python train.py --dataset="retinal OCT scans (Kermany 2017)" --train_examples=98430 --norm_position="pre" --qk_norm=false --drop_path=0.1 --experts_per_token=2 --conv_stem=false --width=256 --positions="conv" --mixing="cutmix" --head_dropout=0.2 --nesterov=false --ema_decay=0.999 --warmup_steps=320 --adamw_weight_decay_other_params=0.01
Rows from expert 6 of block 5, named by matrix and row number. Rows with one number belong to one neuron. Each number is 50 + 15 x the weight over its row's rms, rounded and kept within 0 to 99. All counts start at 0. After the name is the row's rms in percent of the matrix's.
# up: expert up (model.blocks.5.mlp.up, 8x256x256), inputs 0-127
# down: expert down (model.blocks.5.mlp.down, 8x256x256, transposed), outputs 0-127
up.210 105:34 49 61 51 48 31 27 42 46 63 59 55 32 86 52 41 28 61 38 62 33 55 42 56 39 31 47 50 53 34 35 43 39 61 52 38 43 38 38 40 28 55 29 57 50 59 46 83 33 36 62 38 52 62 83 51 57 47 68 89 55 54 48 55 38 36 35 12 52 71 50 50 77 31 98 53 53 46 56 45 54 60 48 37 55 72 35 67 53 61 52 65 58 55 42 62 36 69 60 53 53 71 56 75 56 48 21 48 46 61 79 69 99 69 45 00 37 68 49 39 33 62 38 59 50 42 58 45
down.210 107:54 33 63 06 63 51 52 77 25 62 55 59 63 38 68 33 41 55 63 42 54 55 63 51 37 30 55 74 47 45 63 29 77 18 71 33 45 61 49 43 67 62 52 62 74 68 52 52 38 40 29 23 49 55 39 44 57 66 76 15 71 49 39 32 35 29 15 54 71 47 46 49 53 67 32 43 51 64 43 68 44 63 37 73 29 75 46 54 13 62 43 53 46 56 61 54 46 52 54 32 50 76 41 82 32 58 56 56 43 52 47 52 76 50 46 52 50 44 42 48 59 37 51 34 59 33 33 59
up.211 104:49 56 41 28 77 64 60 46 31 42 60 27 64 26 66 55 74 44 51 65 63 64 47 53 53 59 54 50 46 38 42 49 37 60 63 78 29 51 58 35 42 50 56 41 40 48 59 53 50 49 78 23 40 57 64 51 62 40 52 39 44 50 24 46 30 26 25 33 73 56 50 40 65 41 72 38 84 48 45 62 71 61 53 17 64 19 25 19 72 71 69 46 71 48 47 48 74 51 41 78 51 55 72 53 56 44 66 99 60 56 30 61 29 48 36 70 41 63 55 53 41 25 28 53 35 63 40 45
down.211 105:40 42 50 56 38 28 43 45 69 54 72 52 38 72 34 44 32 66 32 98 47 67 60 37 51 36 65 14 63 68 82 50 61 52 36 56 65 56 43 53 71 55 54 54 54 47 60 34 37 54 47 58 78 38 43 51 49 43 45 40 45 66 56 22 62 28 50 65 62 56 60 64 46 53 38 62 45 55 52 43 70 27 45 76 37 58 55 40 47 20 30 50 60 35 44 54 23 46 39 34 60 57 46 59 46 47 67 60 41 45 46 41 28 52 58 52 21 56 57 71 43 29 01 41 28 28 54 50
up.212 089:37 58 60 10 54 44 30 62 60 63 69 14 16 60 36 26 04 33 36 40 70 51 48 72 68 32 19 51 41 60 16 69 59 56 63 51 77 51 61 47 56 40 41 41 66 36 38 47 66 49 61 38 39 55 22 66 47 56 43 52 29 74 45 67 42 60 57 27 50 20 36 53 39 51 49 31 43 82 69 66 70 50 45 43 50 69 55 76 75 45 17 72 40 25 41 66 23 58 53 39 70 36 57 55 55 54 64 38 42 19 36 53 24 58 38 47 39 36 55 68 61 62 60 51 48 56 32 40
down.212 088:44 56 34 45 48 49 57 61 53 60 59 42 69 33 54 76 84 32 36 51 60 53 65 36 36 78 83 65 32 69 36 68 54 51 62 61 40 33 54 54 56 48 58 33 55 68 71 44 46 23 35 61 68 27 56 46 43 49 50 40 48 30 23 52 66 44 35 41 47 39 63 40 41 30 46 59 50 57 68 46 50 36 49 68 47 54 54 59 54 38 46 64 53 57 35 68 72 64 39 55 59 21 21 74 46 45 41 49 58 49 62 44 66 38 65 47 54 42 36 46 26 40 57 50 65 52 74 68
up.213 103:53 47 54 19 61 51 38 31 47 67 65 79 35 50 31 37 51 67 58 50 36 50 79 48 51 58 18 39 82 54 39 78 51 42 48 18 46 43 40 58 26 36 43 51 43 28 63 53 58 46 65 49 65 69 32 72 53 72 42 46 37 53 37 25 35 71 38 56 65 49 17 48 49 78 46 30 26 67 54 68 51 45 47 48 56 37 44 46 39 50 31 50 60 53 58 67 63 40 62 54 69 54 54 31 55 45 61 71 45 50 64 39 59 39 65 56 48 53 57 62 67 60 59 55 20 35 59 45
down.213 105:40 46 62 26 30 47 68 37 24 63 59 34 76 30 22 37 57 74 33 32 62 51 46 43 47 50 51 65 49 57 60 62 37 61 40 56 51 51 69 49 33 39 67 81 40 52 43 58 64 51 31 52 34 63 18 50 50 28 40 67 26 56 31 68 30 59 50 54 33 71 75 65 58 75 65 36 44 66 37 61 64 47 72 39 53 49 17 30 62 39 57 54 44 63 57 53 56 33 65 41 54 44 37 59 21 61 37 28 42 35 30 31 56 44 47 37 57 25 60 66 48 46 70 62 84 35 51 63
up.214 113:35 69 51 19 57 63 29 25 77 46 65 57 92 73 92 65 55 49 58 23 62 49 14 31 38 37 37 57 48 35 84 35 78 42 58 54 57 49 56 68 52 72 74 67 41 44 27 61 47 35 55 52 43 65 51 59 36 38 69 47 65 42 25 25 73 58 33 55 47 49 42 74 68 39 46 51 50 51 71 52 70 40 22 49 28 53 53 58 59 43 24 42 41 61 52 36 54 27 78 45 55 54 51 52 65 42 57 46 70 30 67 15 57 46 62 58 41 39 74 39 33 59 52 41 59 43 37 85
down.214 116:85 57 65 65 55 28 62 51 56 68 52 53 52 40 47 51 76 62 55 51 61 48 32 74 33 21 35 17 59 81 56 65 56 47 36 67 47 52 32 54 57 59 51 58 62 25 47 83 63 43 34 29 31 46 57 61 77 31 63 63 71 74 34 29 28 68 29 36 54 18 65 36 43 13 40 67 42 73 35 33 73 52 50 34 42 57 49 59 62 37 68 48 57 49 31 62 31 62 73 46 59 66 49 56 31 57 54 60 50 66 27 66 78 18 31 78 37 40 54 63 55 47 43 47 48 53 35 79
up.215 110:41 53 68 65 55 63 38 08 44 24 57 43 42 45 43 54 63 65 65 32 57 60 72 53 55 77 58 32 52 59 52 40 34 47 53 54 55 55 41 26 31 39 46 30 63 30 64 57 43 71 58 51 51 52 55 38 49 59 43 18 55 22 60 36 30 59 44 58 70 73 45 50 66 68 53 68 15 68 56 38 75 61 45 56 50 60 45 15 01 66 63 53 47 54 23 61 70 42 54 33 66 44 30 57 47 43 21 50 44 65 66 32 57 40 51 19 30 58 47 73 44 49 53 40 45 50 52 54
down.215 111:31 60 61 54 71 22 56 51 40 37 56 66 57 56 40 42 66 56 59 08 53 72 46 53 58 50 64 51 32 67 54 48 62 40 42 34 61 36 69 40 63 44 55 48 29 57 60 68 55 55 60 51 38 43 42 57 56 39 65 75 34 62 73 44 45 57 42 62 42 59 60 36 31 76 79 35 37 39 35 59 62 45 47 51 60 58 12 44 53 28 31 55 71 33 43 59 45 55 41 21 57 54 53 39 50 42 52 33 80 29 32 56 62 16 37 43 43 36 55 70 65 60 60 39 38 30 44 59
up.216 089:40 47 62 53 59 64 18 50 39 43 46 56 07 48 77 29 73 44 37 50 44 24 42 15 51 59 89 49 51 28 18 42 63 53 49 53 79 44 30 33 64 42 26 51 39 80 28 53 80 56 35 54 50 52 70 46 69 52 58 65 63 45 66 31 56 58 30 37 57 54 46 52 67 44 37 52 89 72 33 54 28 60 40 58 34 49 52 52 42 49 32 23 23 54 44 54 45 23 52 40 29 60 53 36 45 67 31 79 58 36 55 50 68 62 52 85 55 33 29 52 51 72 44 41 60 58 50 55
down.216 090:72 48 25 55 16 40 73 87 49 56 57 52 44 44 41 51 52 63 30 42 47 56 59 62 47 15 73 36 63 53 45 39 54 53 44 40 65 45 31 55 61 33 48 58 65 37 55 46 43 51 65 70 38 27 30 71 57 65 50 59 65 27 74 53 54 54 43 62 37 27 55 36 54 49 70 45 40 68 25 52 53 55 45 59 50 65 13 44 74 25 46 82 47 76 37 51 78 66 48 38 21 48 60 42 65 55 61 54 61 67 56 71 60 66 45 57 52 71 43 26 54 58 54 60 66 24 49 33
up.217 087:54 52 71 47 48 37 29 71 39 70 78 46 70 23 49 41 26 80 49 44 44 29 41 43 71 27 45 53 59 74 41 31 49 63 33 48 78 58 48 65 35 76 66 47 44 23 20 48 55 57 69 62 29 25 58 56 49 67 59 68 41 50 46 59 46 60 49 23 75 73 46 38 52 54 34 46 97 57 43 49 58 42 34 37 55 70 59 52 38 51 31 67 72 60 25 38 59 43 81 28 63 44 54 40 58 52 39 72 52 59 24 71 44 32 50 49 96 45 65 20 51 55 33 46 38 59 74 46
down.217 085:52 46 66 43 50 79 38 65 43 55 23 15 78 63 57 26 61 61 55 65 69 60 49 79 44 53 13 38 61 32 71 61 68 63 60 67 51 49 42 69 53 50 34 24 38 54 36 38 55 56 17 63 18 60 47 57 54 72 60 41 69 55 43 41 60 37 77 49 51 47 37 44 54 53 57 47 61 66 56 30 52 44 34 55 23 38 60 73 29 21 77 55 28 49 89 52 48 54 54 66 43 46 37 67 34 81 42 31 62 39 39 50 32 44 41 60 52 18 48 56 32 22 49 18 44 37 48 48
up.218 087:34 60 45 40 77 70 79 61 53 30 45 48 50 59 54 25 52 30 37 26 05 38 49 46 27 44 58 39 66 22 58 28 36 09 40 76 49 50 35 30 46 58 49 23 45 30 56 51 39 37 20 60 54 55 61 39 57 61 44 52 75 47 50 24 45 45 48 70 27 61 30 50 30 29 56 60 19 40 50 61 50 58 46 41 29 43 60 61 41 39 49 44 45 56 47 25 57 71 42 43 14 68 61 35 67 74 50 31 70 46 63 46 99 60 75 55 80 40 54 60 51 57 64 40 59 39 56 49
down.218 083:66 42 28 74 36 55 55 62 30 60 62 69 23 60 36 56 36 62 27 39 44 44 56 64 51 42 47 34 70 40 32 41 75 32 39 43 59 56 81 57 68 53 58 29 51 36 35 64 55 58 45 34 51 73 65 43 61 49 85 75 52 61 55 70 35 91 61 55 71 42 39 16 82 58 73 33 55 64 48 26 47 66 48 22 54 65 10 28 24 44 27 62 43 64 46 48 55 43 45 34 41 62 66 44 74 33 57 58 78 58 26 84 38 48 56 33 31 35 47 59 60 66 69 62 63 65 42 42
up.219 093:37 67 47 50 70 57 47 51 34 42 40 88 71 33 00 62 62 30 44 42 20 49 42 80 53 81 40 33 55 53 29 54 30 22 46 35 39 73 13 63 53 55 40 20 28 34 40 43 34 63 56 51 44 36 33 45 47 56 50 69 54 41 18 40 43 44 54 68 40 34 37 39 38 45 39 40 24 60 46 56 55 62 48 31 67 29 44 56 71 50 73 33 58 30 38 44 48 49 37 40 46 40 48 69 32 09 53 49 65 53 38 39 55 44 55 35 48 35 69 47 53 49 51 23 41 54 43 28
down.219 085:39 53 37 71 68 34 30 49 49 73 55 24 72 70 49 33 29 36 41 70 53 52 85 38 58 40 58 37 54 49 32 51 58 65 38 53 27 37 43 35 52 47 35 66 39 40 52 48 60 57 61 36 75 77 50 60 30 72 53 39 44 48 70 59 53 60 60 44 44 47 30 41 42 40 60 46 39 51 25 65 38 58 79 60 20 37 27 29 55 44 31 57 39 55 41 58 47 36 73 39 46 31 40 43 41 23 67 50 40 42 44 58 44 46 65 39 41 50 30 99 57 44 45 67 32 66 49 66
up.220 103:55 38 53 58 52 53 66 56 44 64 82 36 31 59 70 74 34 44 49 59 57 37 33 38 37 61 58 43 56 91 48 54 65 83 40 66 49 60 43 31 64 50 32 65 65 58 58 59 56 54 52 25 73 70 58 46 32 81 49 23 28 56 41 75 33 43 65 25 59 55 54 19 48 53 17 53 71 30 57 13 51 65 59 60 43 48 65 41 50 39 48 42 70 38 64 33 45 68 58 40 50 31 77 43 53 59 56 68 43 51 38 39 11 45 39 52 58 44 61 74 33 37 65 49 50 68 50 65
down.220 097:42 63 19 69 32 49 33 38 50 16 31 30 32 44 70 45 42 49 50 70 55 62 56 69 67 77 67 21 54 35 58 63 44 70 69 83 56 54 36 37 32 43 36 46 41 43 31 47 26 99 60 67 61 39 49 32 46 81 11 48 26 64 57 43 69 70 62 73 49 76 30 67 52 37 41 56 52 45 44 50 63 34 75 63 13 55 43 37 52 55 66 54 53 58 55 57 33 50 38 46 44 36 50 49 36 13 64 56 56 46 61 48 48 48 47 64 55 60 71 37 32 59 68 45 49 39 53 43
up.221 102:50 29 56 69 61 55 50 60 86 56 41 73 98 44 43 42 56 70 51 23 38 52 45 37 49 44 73 26 52 56 52 21 71 47 45 33 41 40 64 36 58 39 45 42 52 56 83 36 30 52 63 52 43 37 40 25 65 42 71 25 27 50 51 32 50 75 56 35 42 53 52 47 44 28 33 60 44 49 69 54 28 55 73 35 78 78 32 27 85 48 80 31 47 41 25 51 61 43 55 37 62 61 48 53 52 50 75 49 57 37 70 13 46 69 35 63 36 29 30 38 31 62 66 81 55 43 49 71
down.221 097:42 46 36 37 50 36 19 16 57 47 51 36 34 48 79 54 65 55 53 43 66 59 41 43 44 52 69 56 38 72 64 35 40 28 32 50 47 72 58 39 51 29 71 64 56 69 53 62 46 44 39 47 20 61 59 58 61 66 53 79 44 62 55 56 42 78 52 56 43 18 49 87 37 64 60 55 45 31 67 37 47 39 76 72 65 56 40 60 76 43 56 60 72 53 66 26 52 39 44 53 48 41 38 49 68 58 50 65 60 50 63 42 46 32 68 21 54 40 61 73 42 70 47 61 25 54 40 40
up.222 112:47 50 54 76 23 43 47 51 51 45 48 63 44 74 42 57 49 90 51 68 82 39 66 63 35 43 40 43 38 65 71 19 59 86 33 52 38 52 55 73 86 75 81 73 63 39 59 63 35 71 51 64 48 26 52 45 52 36 32 25 48 49 50 69 62 41 49 61 76 63 61 41 57 60 63 67 23 77 41 50 49 55 44 81 51 53 49 47 43 80 53 59 55 35 32 44 24 48 42 48 37 26 30 63 49 51 54 47 15 82 63 35 68 49 43 41 51 53 54 41 71 25 69 20 59 54 31 49
down.222 109:56 72 62 35 69 29 67 55 30 36 28 22 41 41 39 54 53 26 78 16 32 37 28 51 43 39 43 43 45 55 55 60 49 51 43 49 16 48 48 73 52 55 40 50 23 88 43 76 47 50 48 51 39 42 63 54 60 79 54 57 61 44 53 55 59 46 38 11 46 54 49 55 37 40 60 23 50 47 57 76 43 63 44 44 46 77 60 62 44 71 43 51 47 30 69 57 41 49 46 53 48 36 57 53 51 43 19 41 59 50 48 48 43 26 46 50 42 78 26 53 51 43 54 31 42 48 29 53
up.223 094:46 48 47 45 49 51 53 73 52 47 60 34 63 51 94 71 98 32 57 42 46 32 59 14 55 56 51 57 50 46 65 39 41 65 67 47 29 76 40 29 27 52 49 74 76 60 50 43 37 47 45 41 55 39 31 33 48 51 71 86 45 46 54 59 44 38 56 46 27 45 74 89 58 38 35 37 34 37 12 32 50 48 30 70 39 27 46 41 48 36 60 56 40 55 55 50 70 42 48 56 36 57 56 56 65 47 32 50 53 74 79 50 47 37 51 41 35 66 70 65 43 65 55 59 40 30 54 55
down.223 095:78 36 34 62 42 58 50 71 65 64 52 84 23 60 37 51 51 72 46 52 60 27 41 54 80 58 52 24 42 31 35 68 64 46 51 59 84 56 64 31 53 36 61 50 44 47 71 61 71 82 53 20 51 15 64 47 38 31 47 52 44 26 46 15 27 62 70 54 70 59 25 43 57 34 46 81 55 67 37 38 70 47 59 68 40 58 52 48 47 92 59 46 48 37 40 79 41 50 57 67 67 53 83 19 63 48 53 39 56 61 40 61 30 41 23 58 35 69 76 46 69 38 38 58 80 46 50 28
up.224 110:48 57 55 42 56 41 39 56 73 57 54 60 64 76 41 48 38 49 38 65 58 58 49 48 31 71 44 57 58 24 32 10 64 47 45 68 44 71 26 43 33 46 40 53 63 58 47 98 56 30 59 30 54 51 31 66 42 41 46 67 63 40 44 53 64 59 57 52 46 57 30 43 53 62 22 46 48 44 35 52 41 43 27 69 37 66 50 60 43 46 37 37 72 42 66 67 28 41 33 55 38 54 59 59 30 37 68 64 62 16 74 41 35 83 53 57 43 65 49 62 41 79 55 47 61 37 56 34
down.224 107:57 31 15 32 34 57 49 51 41 57 46 36 49 32 69 60 49 29 36 38 80 43 58 60 61 53 73 63 61 61 45 33 25 58 52 33 33 45 43 47 43 33 54 57 61 62 55 76 56 35 43 49 60 47 52 50 55 32 22 41 67 00 70 34 39 52 53 36 66 10 55 51 55 34 47 60 55 57 62 67 58 54 86 59 33 50 52 47 69 50 51 50 38 68 33 52 57 41 58 47 26 42 57 47 61 62 31 55 49 52 47 64 25 52 57 63 41 47 47 48 75 34 71 61 60 62 42 52
up.225 107:70 42 50 99 36 45 21 35 47 52 45 21 75 53 47 60 56 40 43 63 25 33 55 59 61 45 73 45 44 44 73 49 20 43 49 67 79 61 35 37 37 27 34 19 73 62 75 29 33 48 28 34 45 35 58 43 59 72 44 49 67 54 42 35 50 58 60 79 52 56 61 50 54 56 73 36 50 25 49 39 51 49 34 43 67 22 46 23 45 43 26 77 70 71 56 30 48 49 50 55 25 39 47 52 62 54 35 46 65 50 51 83 42 63 59 54 44 57 52 50 75 58 45 47 52 55 47 26
down.225 103:28 57 50 39 61 48 47 30 77 42 67 61 25 45 41 66 57 54 33 41 56 44 50 49 47 31 33 46 59 26 49 40 51 32 41 40 32 48 34 51 44 37 45 45 60 68 46 58 42 74 25 60 59 56 58 37 50 36 68 65 39 45 60 44 45 31 64 78 64 42 33 63 53 63 60 45 40 53 36 52 54 53 39 62 49 62 45 53 34 29 30 33 72 31 39 61 39 32 34 59 67 83 51 64 50 55 55 62 72 48 54 37 49 51 51 70 42 42 37 17 50 81 42 52 62 51 46 62
up.226 087:38 57 50 54 17 69 45 60 56 52 47 56 00 57 36 54 65 43 47 43 65 64 51 30 53 59 33 43 51 57 43 27 80 67 58 57 65 39 42 62 36 29 29 40 47 16 52 51 47 67 35 47 38 34 56 41 53 82 47 49 48 20 29 65 68 61 43 20 46 58 18 41 55 52 58 16 39 53 70 56 39 25 45 70 59 28 76 43 44 61 43 36 40 55 30 42 75 45 45 38 52 50 46 41 57 52 16 77 58 34 52 83 55 57 56 51 43 43 58 32 61 47 52 54 34 33 48 55
down.226 081:41 49 30 61 25 69 42 66 50 76 50 30 69 72 62 48 41 59 38 02 56 59 73 71 41 59 73 34 50 55 54 57 37 29 40 12 57 53 49 22 61 75 58 73 51 25 56 58 45 50 55 72 51 33 34 44 23 99 62 23 60 36 58 57 40 53 73 85 42 51 38 65 45 58 53 44 59 54 47 33 39 27 00 56 49 47 41 51 34 46 59 54 39 34 65 37 54 32 35 35 67 44 39 49 48 69 50 32 60 43 33 40 55 51 61 38 50 62 37 49 56 37 46 42 53 63 61 39
up.227 110:49 65 59 38 80 49 35 47 68 56 57 39 66 24 46 58 46 12 58 57 51 67 45 46 82 45 48 61 39 47 92 44 47 40 57 91 45 38 49 55 15 61 49 58 59 63 48 46 40 44 38 50 37 57 43 18 50 69 62 50 65 28 64 34 55 64 73 65 34 26 41 66 71 53 12 54 56 30 44 50 46 42 43 34 55 41 62 35 39 65 32 55 69 62 54 40 87 43 44 58 72 64 71 55 68 38 43 50 74 45 65 50 26 53 74 99 36 62 48 48 34 48 38 47 59 48 41 79
down.227 107:67 44 54 79 66 46 51 05 52 43 50 66 14 43 50 46 47 57 31 39 57 51 64 74 49 60 28 24 55 55 41 44 47 54 47 53 65 56 38 60 62 26 54 41 53 32 27 66 54 68 48 32 49 59 62 45 15 33 64 47 75 31 59 39 26 54 32 68 51 26 66 27 61 41 50 82 77 64 33 33 63 38 51 41 37 24 65 26 59 38 59 60 53 29 23 31 10 39 34 43 56 72 45 41 46 46 60 42 54 57 45 43 63 38 50 54 56 47 59 46 24 64 24 45 41 61 64 31
up.228 095:40 38 45 51 70 65 28 34 45 48 57 29 43 49 42 33 37 59 47 50 61 48 41 24 52 53 51 42 44 48 39 48 77 49 23 41 73 20 23 50 29 60 30 53 44 50 55 68 66 67 28 58 54 28 48 27 60 53 56 88 30 46 60 52 63 57 40 66 57 47 43 42 60 38 40 41 42 22 44 46 58 37 51 49 52 29 53 39 52 41 57 28 22 33 40 41 74 33 46 47 31 56 56 51 49 60 53 64 59 63 66 40 45 95 22 66 58 53 28 36 47 57 55 46 57 58 45 61
down.228 093:35 44 35 38 31 57 48 82 62 53 75 49 21 14 11 48 46 45 77 32 44 73 51 52 33 71 54 50 59 87 56 40 69 41 37 31 61 64 32 64 56 20 60 62 74 74 65 33 29 56 57 57 73 69 32 52 53 72 53 58 36 48 69 59 33 30 65 76 72 50 37 71 76 31 46 73 45 53 34 59 51 67 28 60 62 55 60 82 30 26 65 65 44 56 45 37 63 49 51 25 49 54 67 77 48 44 37 51 38 68 25 48 49 59 51 59 69 43 57 43 37 68 64 68 44 56 52 24
up.229 084:60 27 57 78 54 40 69 59 50 52 66 70 75 51 23 86 57 60 51 49 82 43 63 37 21 89 51 40 64 54 71 37 52 49 50 48 77 64 53 43 52 35 55 70 86 22 49 57 45 32 69 61 45 68 53 57 65 32 68 51 40 64 42 25 67 53 58 39 68 80 39 83 61 59 63 57 53 50 40 21 33 68 39 51 43 51 42 31 54 54 21 29 75 45 32 48 40 56 61 47 56 39 17 55 61 37 46 55 54 56 48 61 13 38 48 76 64 37 73 60 10 64 48 35 85 51 67 39
down.229 091:60 63 30 39 57 69 39 63 42 82 54 42 65 34 03 31 62 46 38 46 54 48 47 83 73 46 44 22 62 28 67 52 60 60 45 55 45 53 42 39 52 63 43 68 27 40 39 72 61 32 49 63 41 57 57 52 71 65 21 81 67 43 36 51 63 19 50 53 41 44 54 29 52 51 38 70 48 51 47 29 49 40 99 56 52 35 41 66 52 22 51 49 61 50 36 17 68 30 51 23 53 50 42 62 48 69 54 54 58 54 26 21 61 43 50 46 53 46 47 49 39 65 73 54 50 23 54 63
up.230 111:35 38 60 59 51 46 35 15 48 40 71 63 23 58 32 75 14 38 50 61 41 59 40 48 50 60 47 38 67 62 40 88 68 29 36 53 64 29 33 64 37 23 35 33 40 37 59 58 67 65 46 61 50 32 48 42 46 54 57 25 25 27 26 41 50 78 40 60 22 44 28 32 54 68 26 46 35 51 83 55 45 52 31 40 56 53 55 40 68 51 29 28 56 35 44 30 31 30 47 48 70 62 48 48 44 63 40 22 49 24 63 32 64 64 52 66 43 41 55 34 64 47 73 50 26 59 57 80
down.230 109:58 53 51 71 45 43 47 13 47 67 53 42 48 44 73 54 59 39 61 21 72 55 86 43 47 54 76 40 45 67 49 59 30 60 43 50 35 58 37 53 53 45 60 68 35 35 29 67 64 62 51 77 59 71 34 21 16 59 33 44 25 50 47 59 35 81 64 59 23 69 55 37 53 44 51 57 50 53 47 78 57 60 45 46 33 35 46 61 57 24 80 68 49 60 42 19 44 22 44 28 72 46 31 54 23 42 58 49 49 60 49 56 80 22 58 39 57 30 37 68 48 64 71 53 47 48 44 39
up.231 109:35 18 31 22 55 53 72 63 42 48 45 60 59 61 59 57 42 37 61 23 37 38 51 74 38 72 51 38 57 44 33 44 87 11 59 52 26 59 43 38 59 55 36 43 79 46 78 84 39 24 43 36 33 56 72 52 68 46 34 36 51 60 55 58 74 27 38 56 41 26 56 28 40 68 49 49 46 73 38 43 62 54 65 39 51 63 40 54 37 37 27 39 28 37 48 54 44 40 38 48 30 50 73 89 38 44 50 57 46 42 22 42 55 55 43 28 52 53 64 45 44 68 58 50 57 60 48 59
down.231 105:27 52 43 45 48 58 41 73 47 81 14 29 44 81 47 70 42 34 62 46 61 39 55 34 49 78 52 32 49 36 51 66 55 26 39 43 42 53 49 56 31 47 60 45 60 47 50 54 43 28 53 40 60 55 59 52 57 61 41 46 61 31 67 37 58 38 34 66 46 13 52 68 63 43 56 58 42 52 67 45 40 25 71 73 64 74 36 64 50 51 23 69 54 53 56 36 42 48 88 37 33 54 34 39 60 29 33 67 51 49 35 81 81 56 38 63 58 40 53 73 63 41 54 56 50 58 27 48
up.232 093:48 50 56 58 51 70 13 16 41 68 13 41 41 60 62 47 30 19 57 43 50 63 30 55 52 92 44 55 55 52 48 57 48 54 60 43 69 52 38 40 51 36 41 45 39 63 38 61 65 58 43 56 68 58 63 36 56 37 49 79 40 35 48 55 52 52 72 56 74 28 41 69 52 43 25 50 89 57 35 44 40 46 44 49 37 38 54 62 31 38 58 41 59 53 26 43 53 41 62 59 76 40 34 35 42 35 67 40 41 39 54 64 26 44 42 75 50 71 48 56 75 48 33 53 28 52 37 62
down.232 094:66 65 60 64 67 36 62 61 74 45 63 46 74 42 54 45 52 35 53 51 63 43 67 75 53 39 33 52 99 65 37 55 47 69 68 64 37 40 38 33 41 19 63 34 70 57 36 34 37 51 50 49 67 40 25 46 47 18 31 67 29 31 51 72 42 34 60 59 64 43 45 50 63 35 59 55 56 63 55 61 57 68 33 47 59 31 75 45 48 33 84 43 61 60 29 15 50 80 49 28 30 45 60 53 39 38 50 47 34 64 48 59 79 78 41 39 73 50 52 44 25 50 49 60 48 40 72 39
up.233 098:76 55 52 57 52 38 76 42 95 63 47 61 65 31 64 33 84 69 22 25 34 46 63 61 43 43 36 60 58 30 69 18 32 46 34 60 24 65 23 32 49 56 70 11 54 39 28 41 58 52 52 29 66 52 51 48 49 40 46 83 39 50 58 24 39 32 33 56 39 56 32 53 27 61 21 59 40 54 31 60 48 50 58 24 59 32 16 41 69 45 48 49 18 46 64 59 68 36 54 49 43 45 57 48 59 57 59 33 62 52 47 54 47 33 49 48 53 76 35 49 62 41 45 61 31 36 57 69
down.233 102:41 52 61 66 49 81 45 51 49 60 58 63 61 47 40 50 58 52 54 54 79 35 37 40 68 55 62 53 46 34 38 36 44 60 38 28 64 59 37 43 30 69 57 48 25 47 46 39 60 16 55 43 55 59 60 81 68 23 57 71 55 53 24 35 48 39 36 59 69 55 65 37 59 59 77 57 50 46 83 37 48 48 77 42 58 60 12 56 41 61 20 50 35 31 53 63 65 35 64 72 61 43 62 46 70 47 63 57 37 78 37 49 39 17 42 40 27 35 66 61 68 28 56 61 69 55 51 68
up.234 101:67 76 58 76 56 36 20 12 65 40 21 62 49 52 56 67 42 22 85 69 41 47 49 43 64 63 46 50 57 58 54 72 50 44 33 41 80 34 56 64 58 43 38 40 37 41 76 60 45 28 69 41 48 67 12 44 57 74 52 48 62 65 52 38 72 68 78 51 60 76 51 40 57 52 66 44 72 58 72 48 44 44 57 56 44 73 52 48 37 55 21 51 44 79 61 76 41 40 38 52 87 44 27 44 45 52 42 80 27 37 79 21 48 46 42 64 54 57 53 58 48 51 41 76 36 54 50 58
down.234 100:65 49 44 32 65 55 56 17 51 60 44 43 77 43 28 47 55 51 36 15 66 63 64 77 46 34 45 43 44 57 72 51 44 45 23 44 56 47 48 40 60 50 56 48 43 54 34 71 38 57 33 68 28 50 49 27 58 29 37 63 65 41 46 12 63 39 50 58 56 13 68 71 44 47 33 71 38 52 31 57 62 48 60 33 47 60 64 74 88 12 64 69 58 61 52 27 52 41 45 59 43 56 22 48 27 55 40 56 42 31 50 29 63 72 61 58 31 54 36 51 51 63 66 66 72 43 63 68
up.235 105:49 53 40 40 43 63 48 47 70 46 59 65 61 55 86 46 99 08 57 66 60 63 17 46 49 60 46 48 48 25 48 40 28 70 35 51 51 71 43 15 49 46 78 38 67 66 36 61 60 32 65 55 47 44 40 36 52 09 66 76 45 35 29 51 47 46 47 63 35 56 78 65 48 44 65 50 31 57 50 62 52 46 42 54 48 67 37 66 48 38 76 51 71 45 53 53 55 47 59 48 35 42 54 58 64 43 55 56 27 81 78 41 77 30 55 84 39 88 66 22 72 32 23 46 58 23 45 34
down.235 104:86 17 69 33 45 71 70 45 61 62 71 65 59 51 45 44 15 32 48 52 37 50 47 61 74 11 53 53 51 56 33 49 51 36 41 55 57 50 57 25 59 35 63 65 64 51 32 72 50 30 31 46 35 47 80 66 52 37 54 61 57 60 33 36 47 46 66 28 52 53 54 71 60 60 48 64 51 35 65 50 49 44 61 69 60 18 63 55 48 23 59 37 44 48 49 55 41 58 43 36 61 78 59 67 54 56 68 48 44 50 34 39 37 58 48 41 25 54 43 37 66 31 64 66 53 39 53 59
up.236 103:47 55 43 80 67 59 36 32 71 70 80 45 53 50 47 38 57 32 52 24 46 61 36 47 42 67 49 21 40 49 92 52 71 31 49 30 63 55 32 67 61 76 45 55 47 58 44 56 41 61 38 39 48 44 27 21 53 60 59 62 45 58 39 58 67 71 66 43 48 43 45 24 52 33 58 62 28 34 68 46 46 37 63 63 84 49 66 45 65 61 51 74 65 59 51 52 57 60 48 60 59 53 38 34 38 40 58 08 32 52 18 68 63 45 35 83 38 46 40 38 43 46 48 25 56 52 53 69
down.236 096:45 40 37 45 90 56 48 23 57 28 76 36 61 25 38 69 55 56 45 48 39 55 42 59 62 47 55 09 49 72 49 39 61 68 42 38 51 55 33 55 66 47 50 41 45 36 44 51 51 47 44 59 37 63 47 40 44 58 40 41 67 47 40 53 55 17 66 52 78 36 50 65 47 41 67 37 54 54 46 56 68 80 37 46 46 30 87 64 51 33 58 59 37 20 88 24 38 37 47 62 62 52 34 71 46 50 55 59 45 61 49 23 64 35 58 52 55 59 43 30 40 58 47 65 40 75 49 73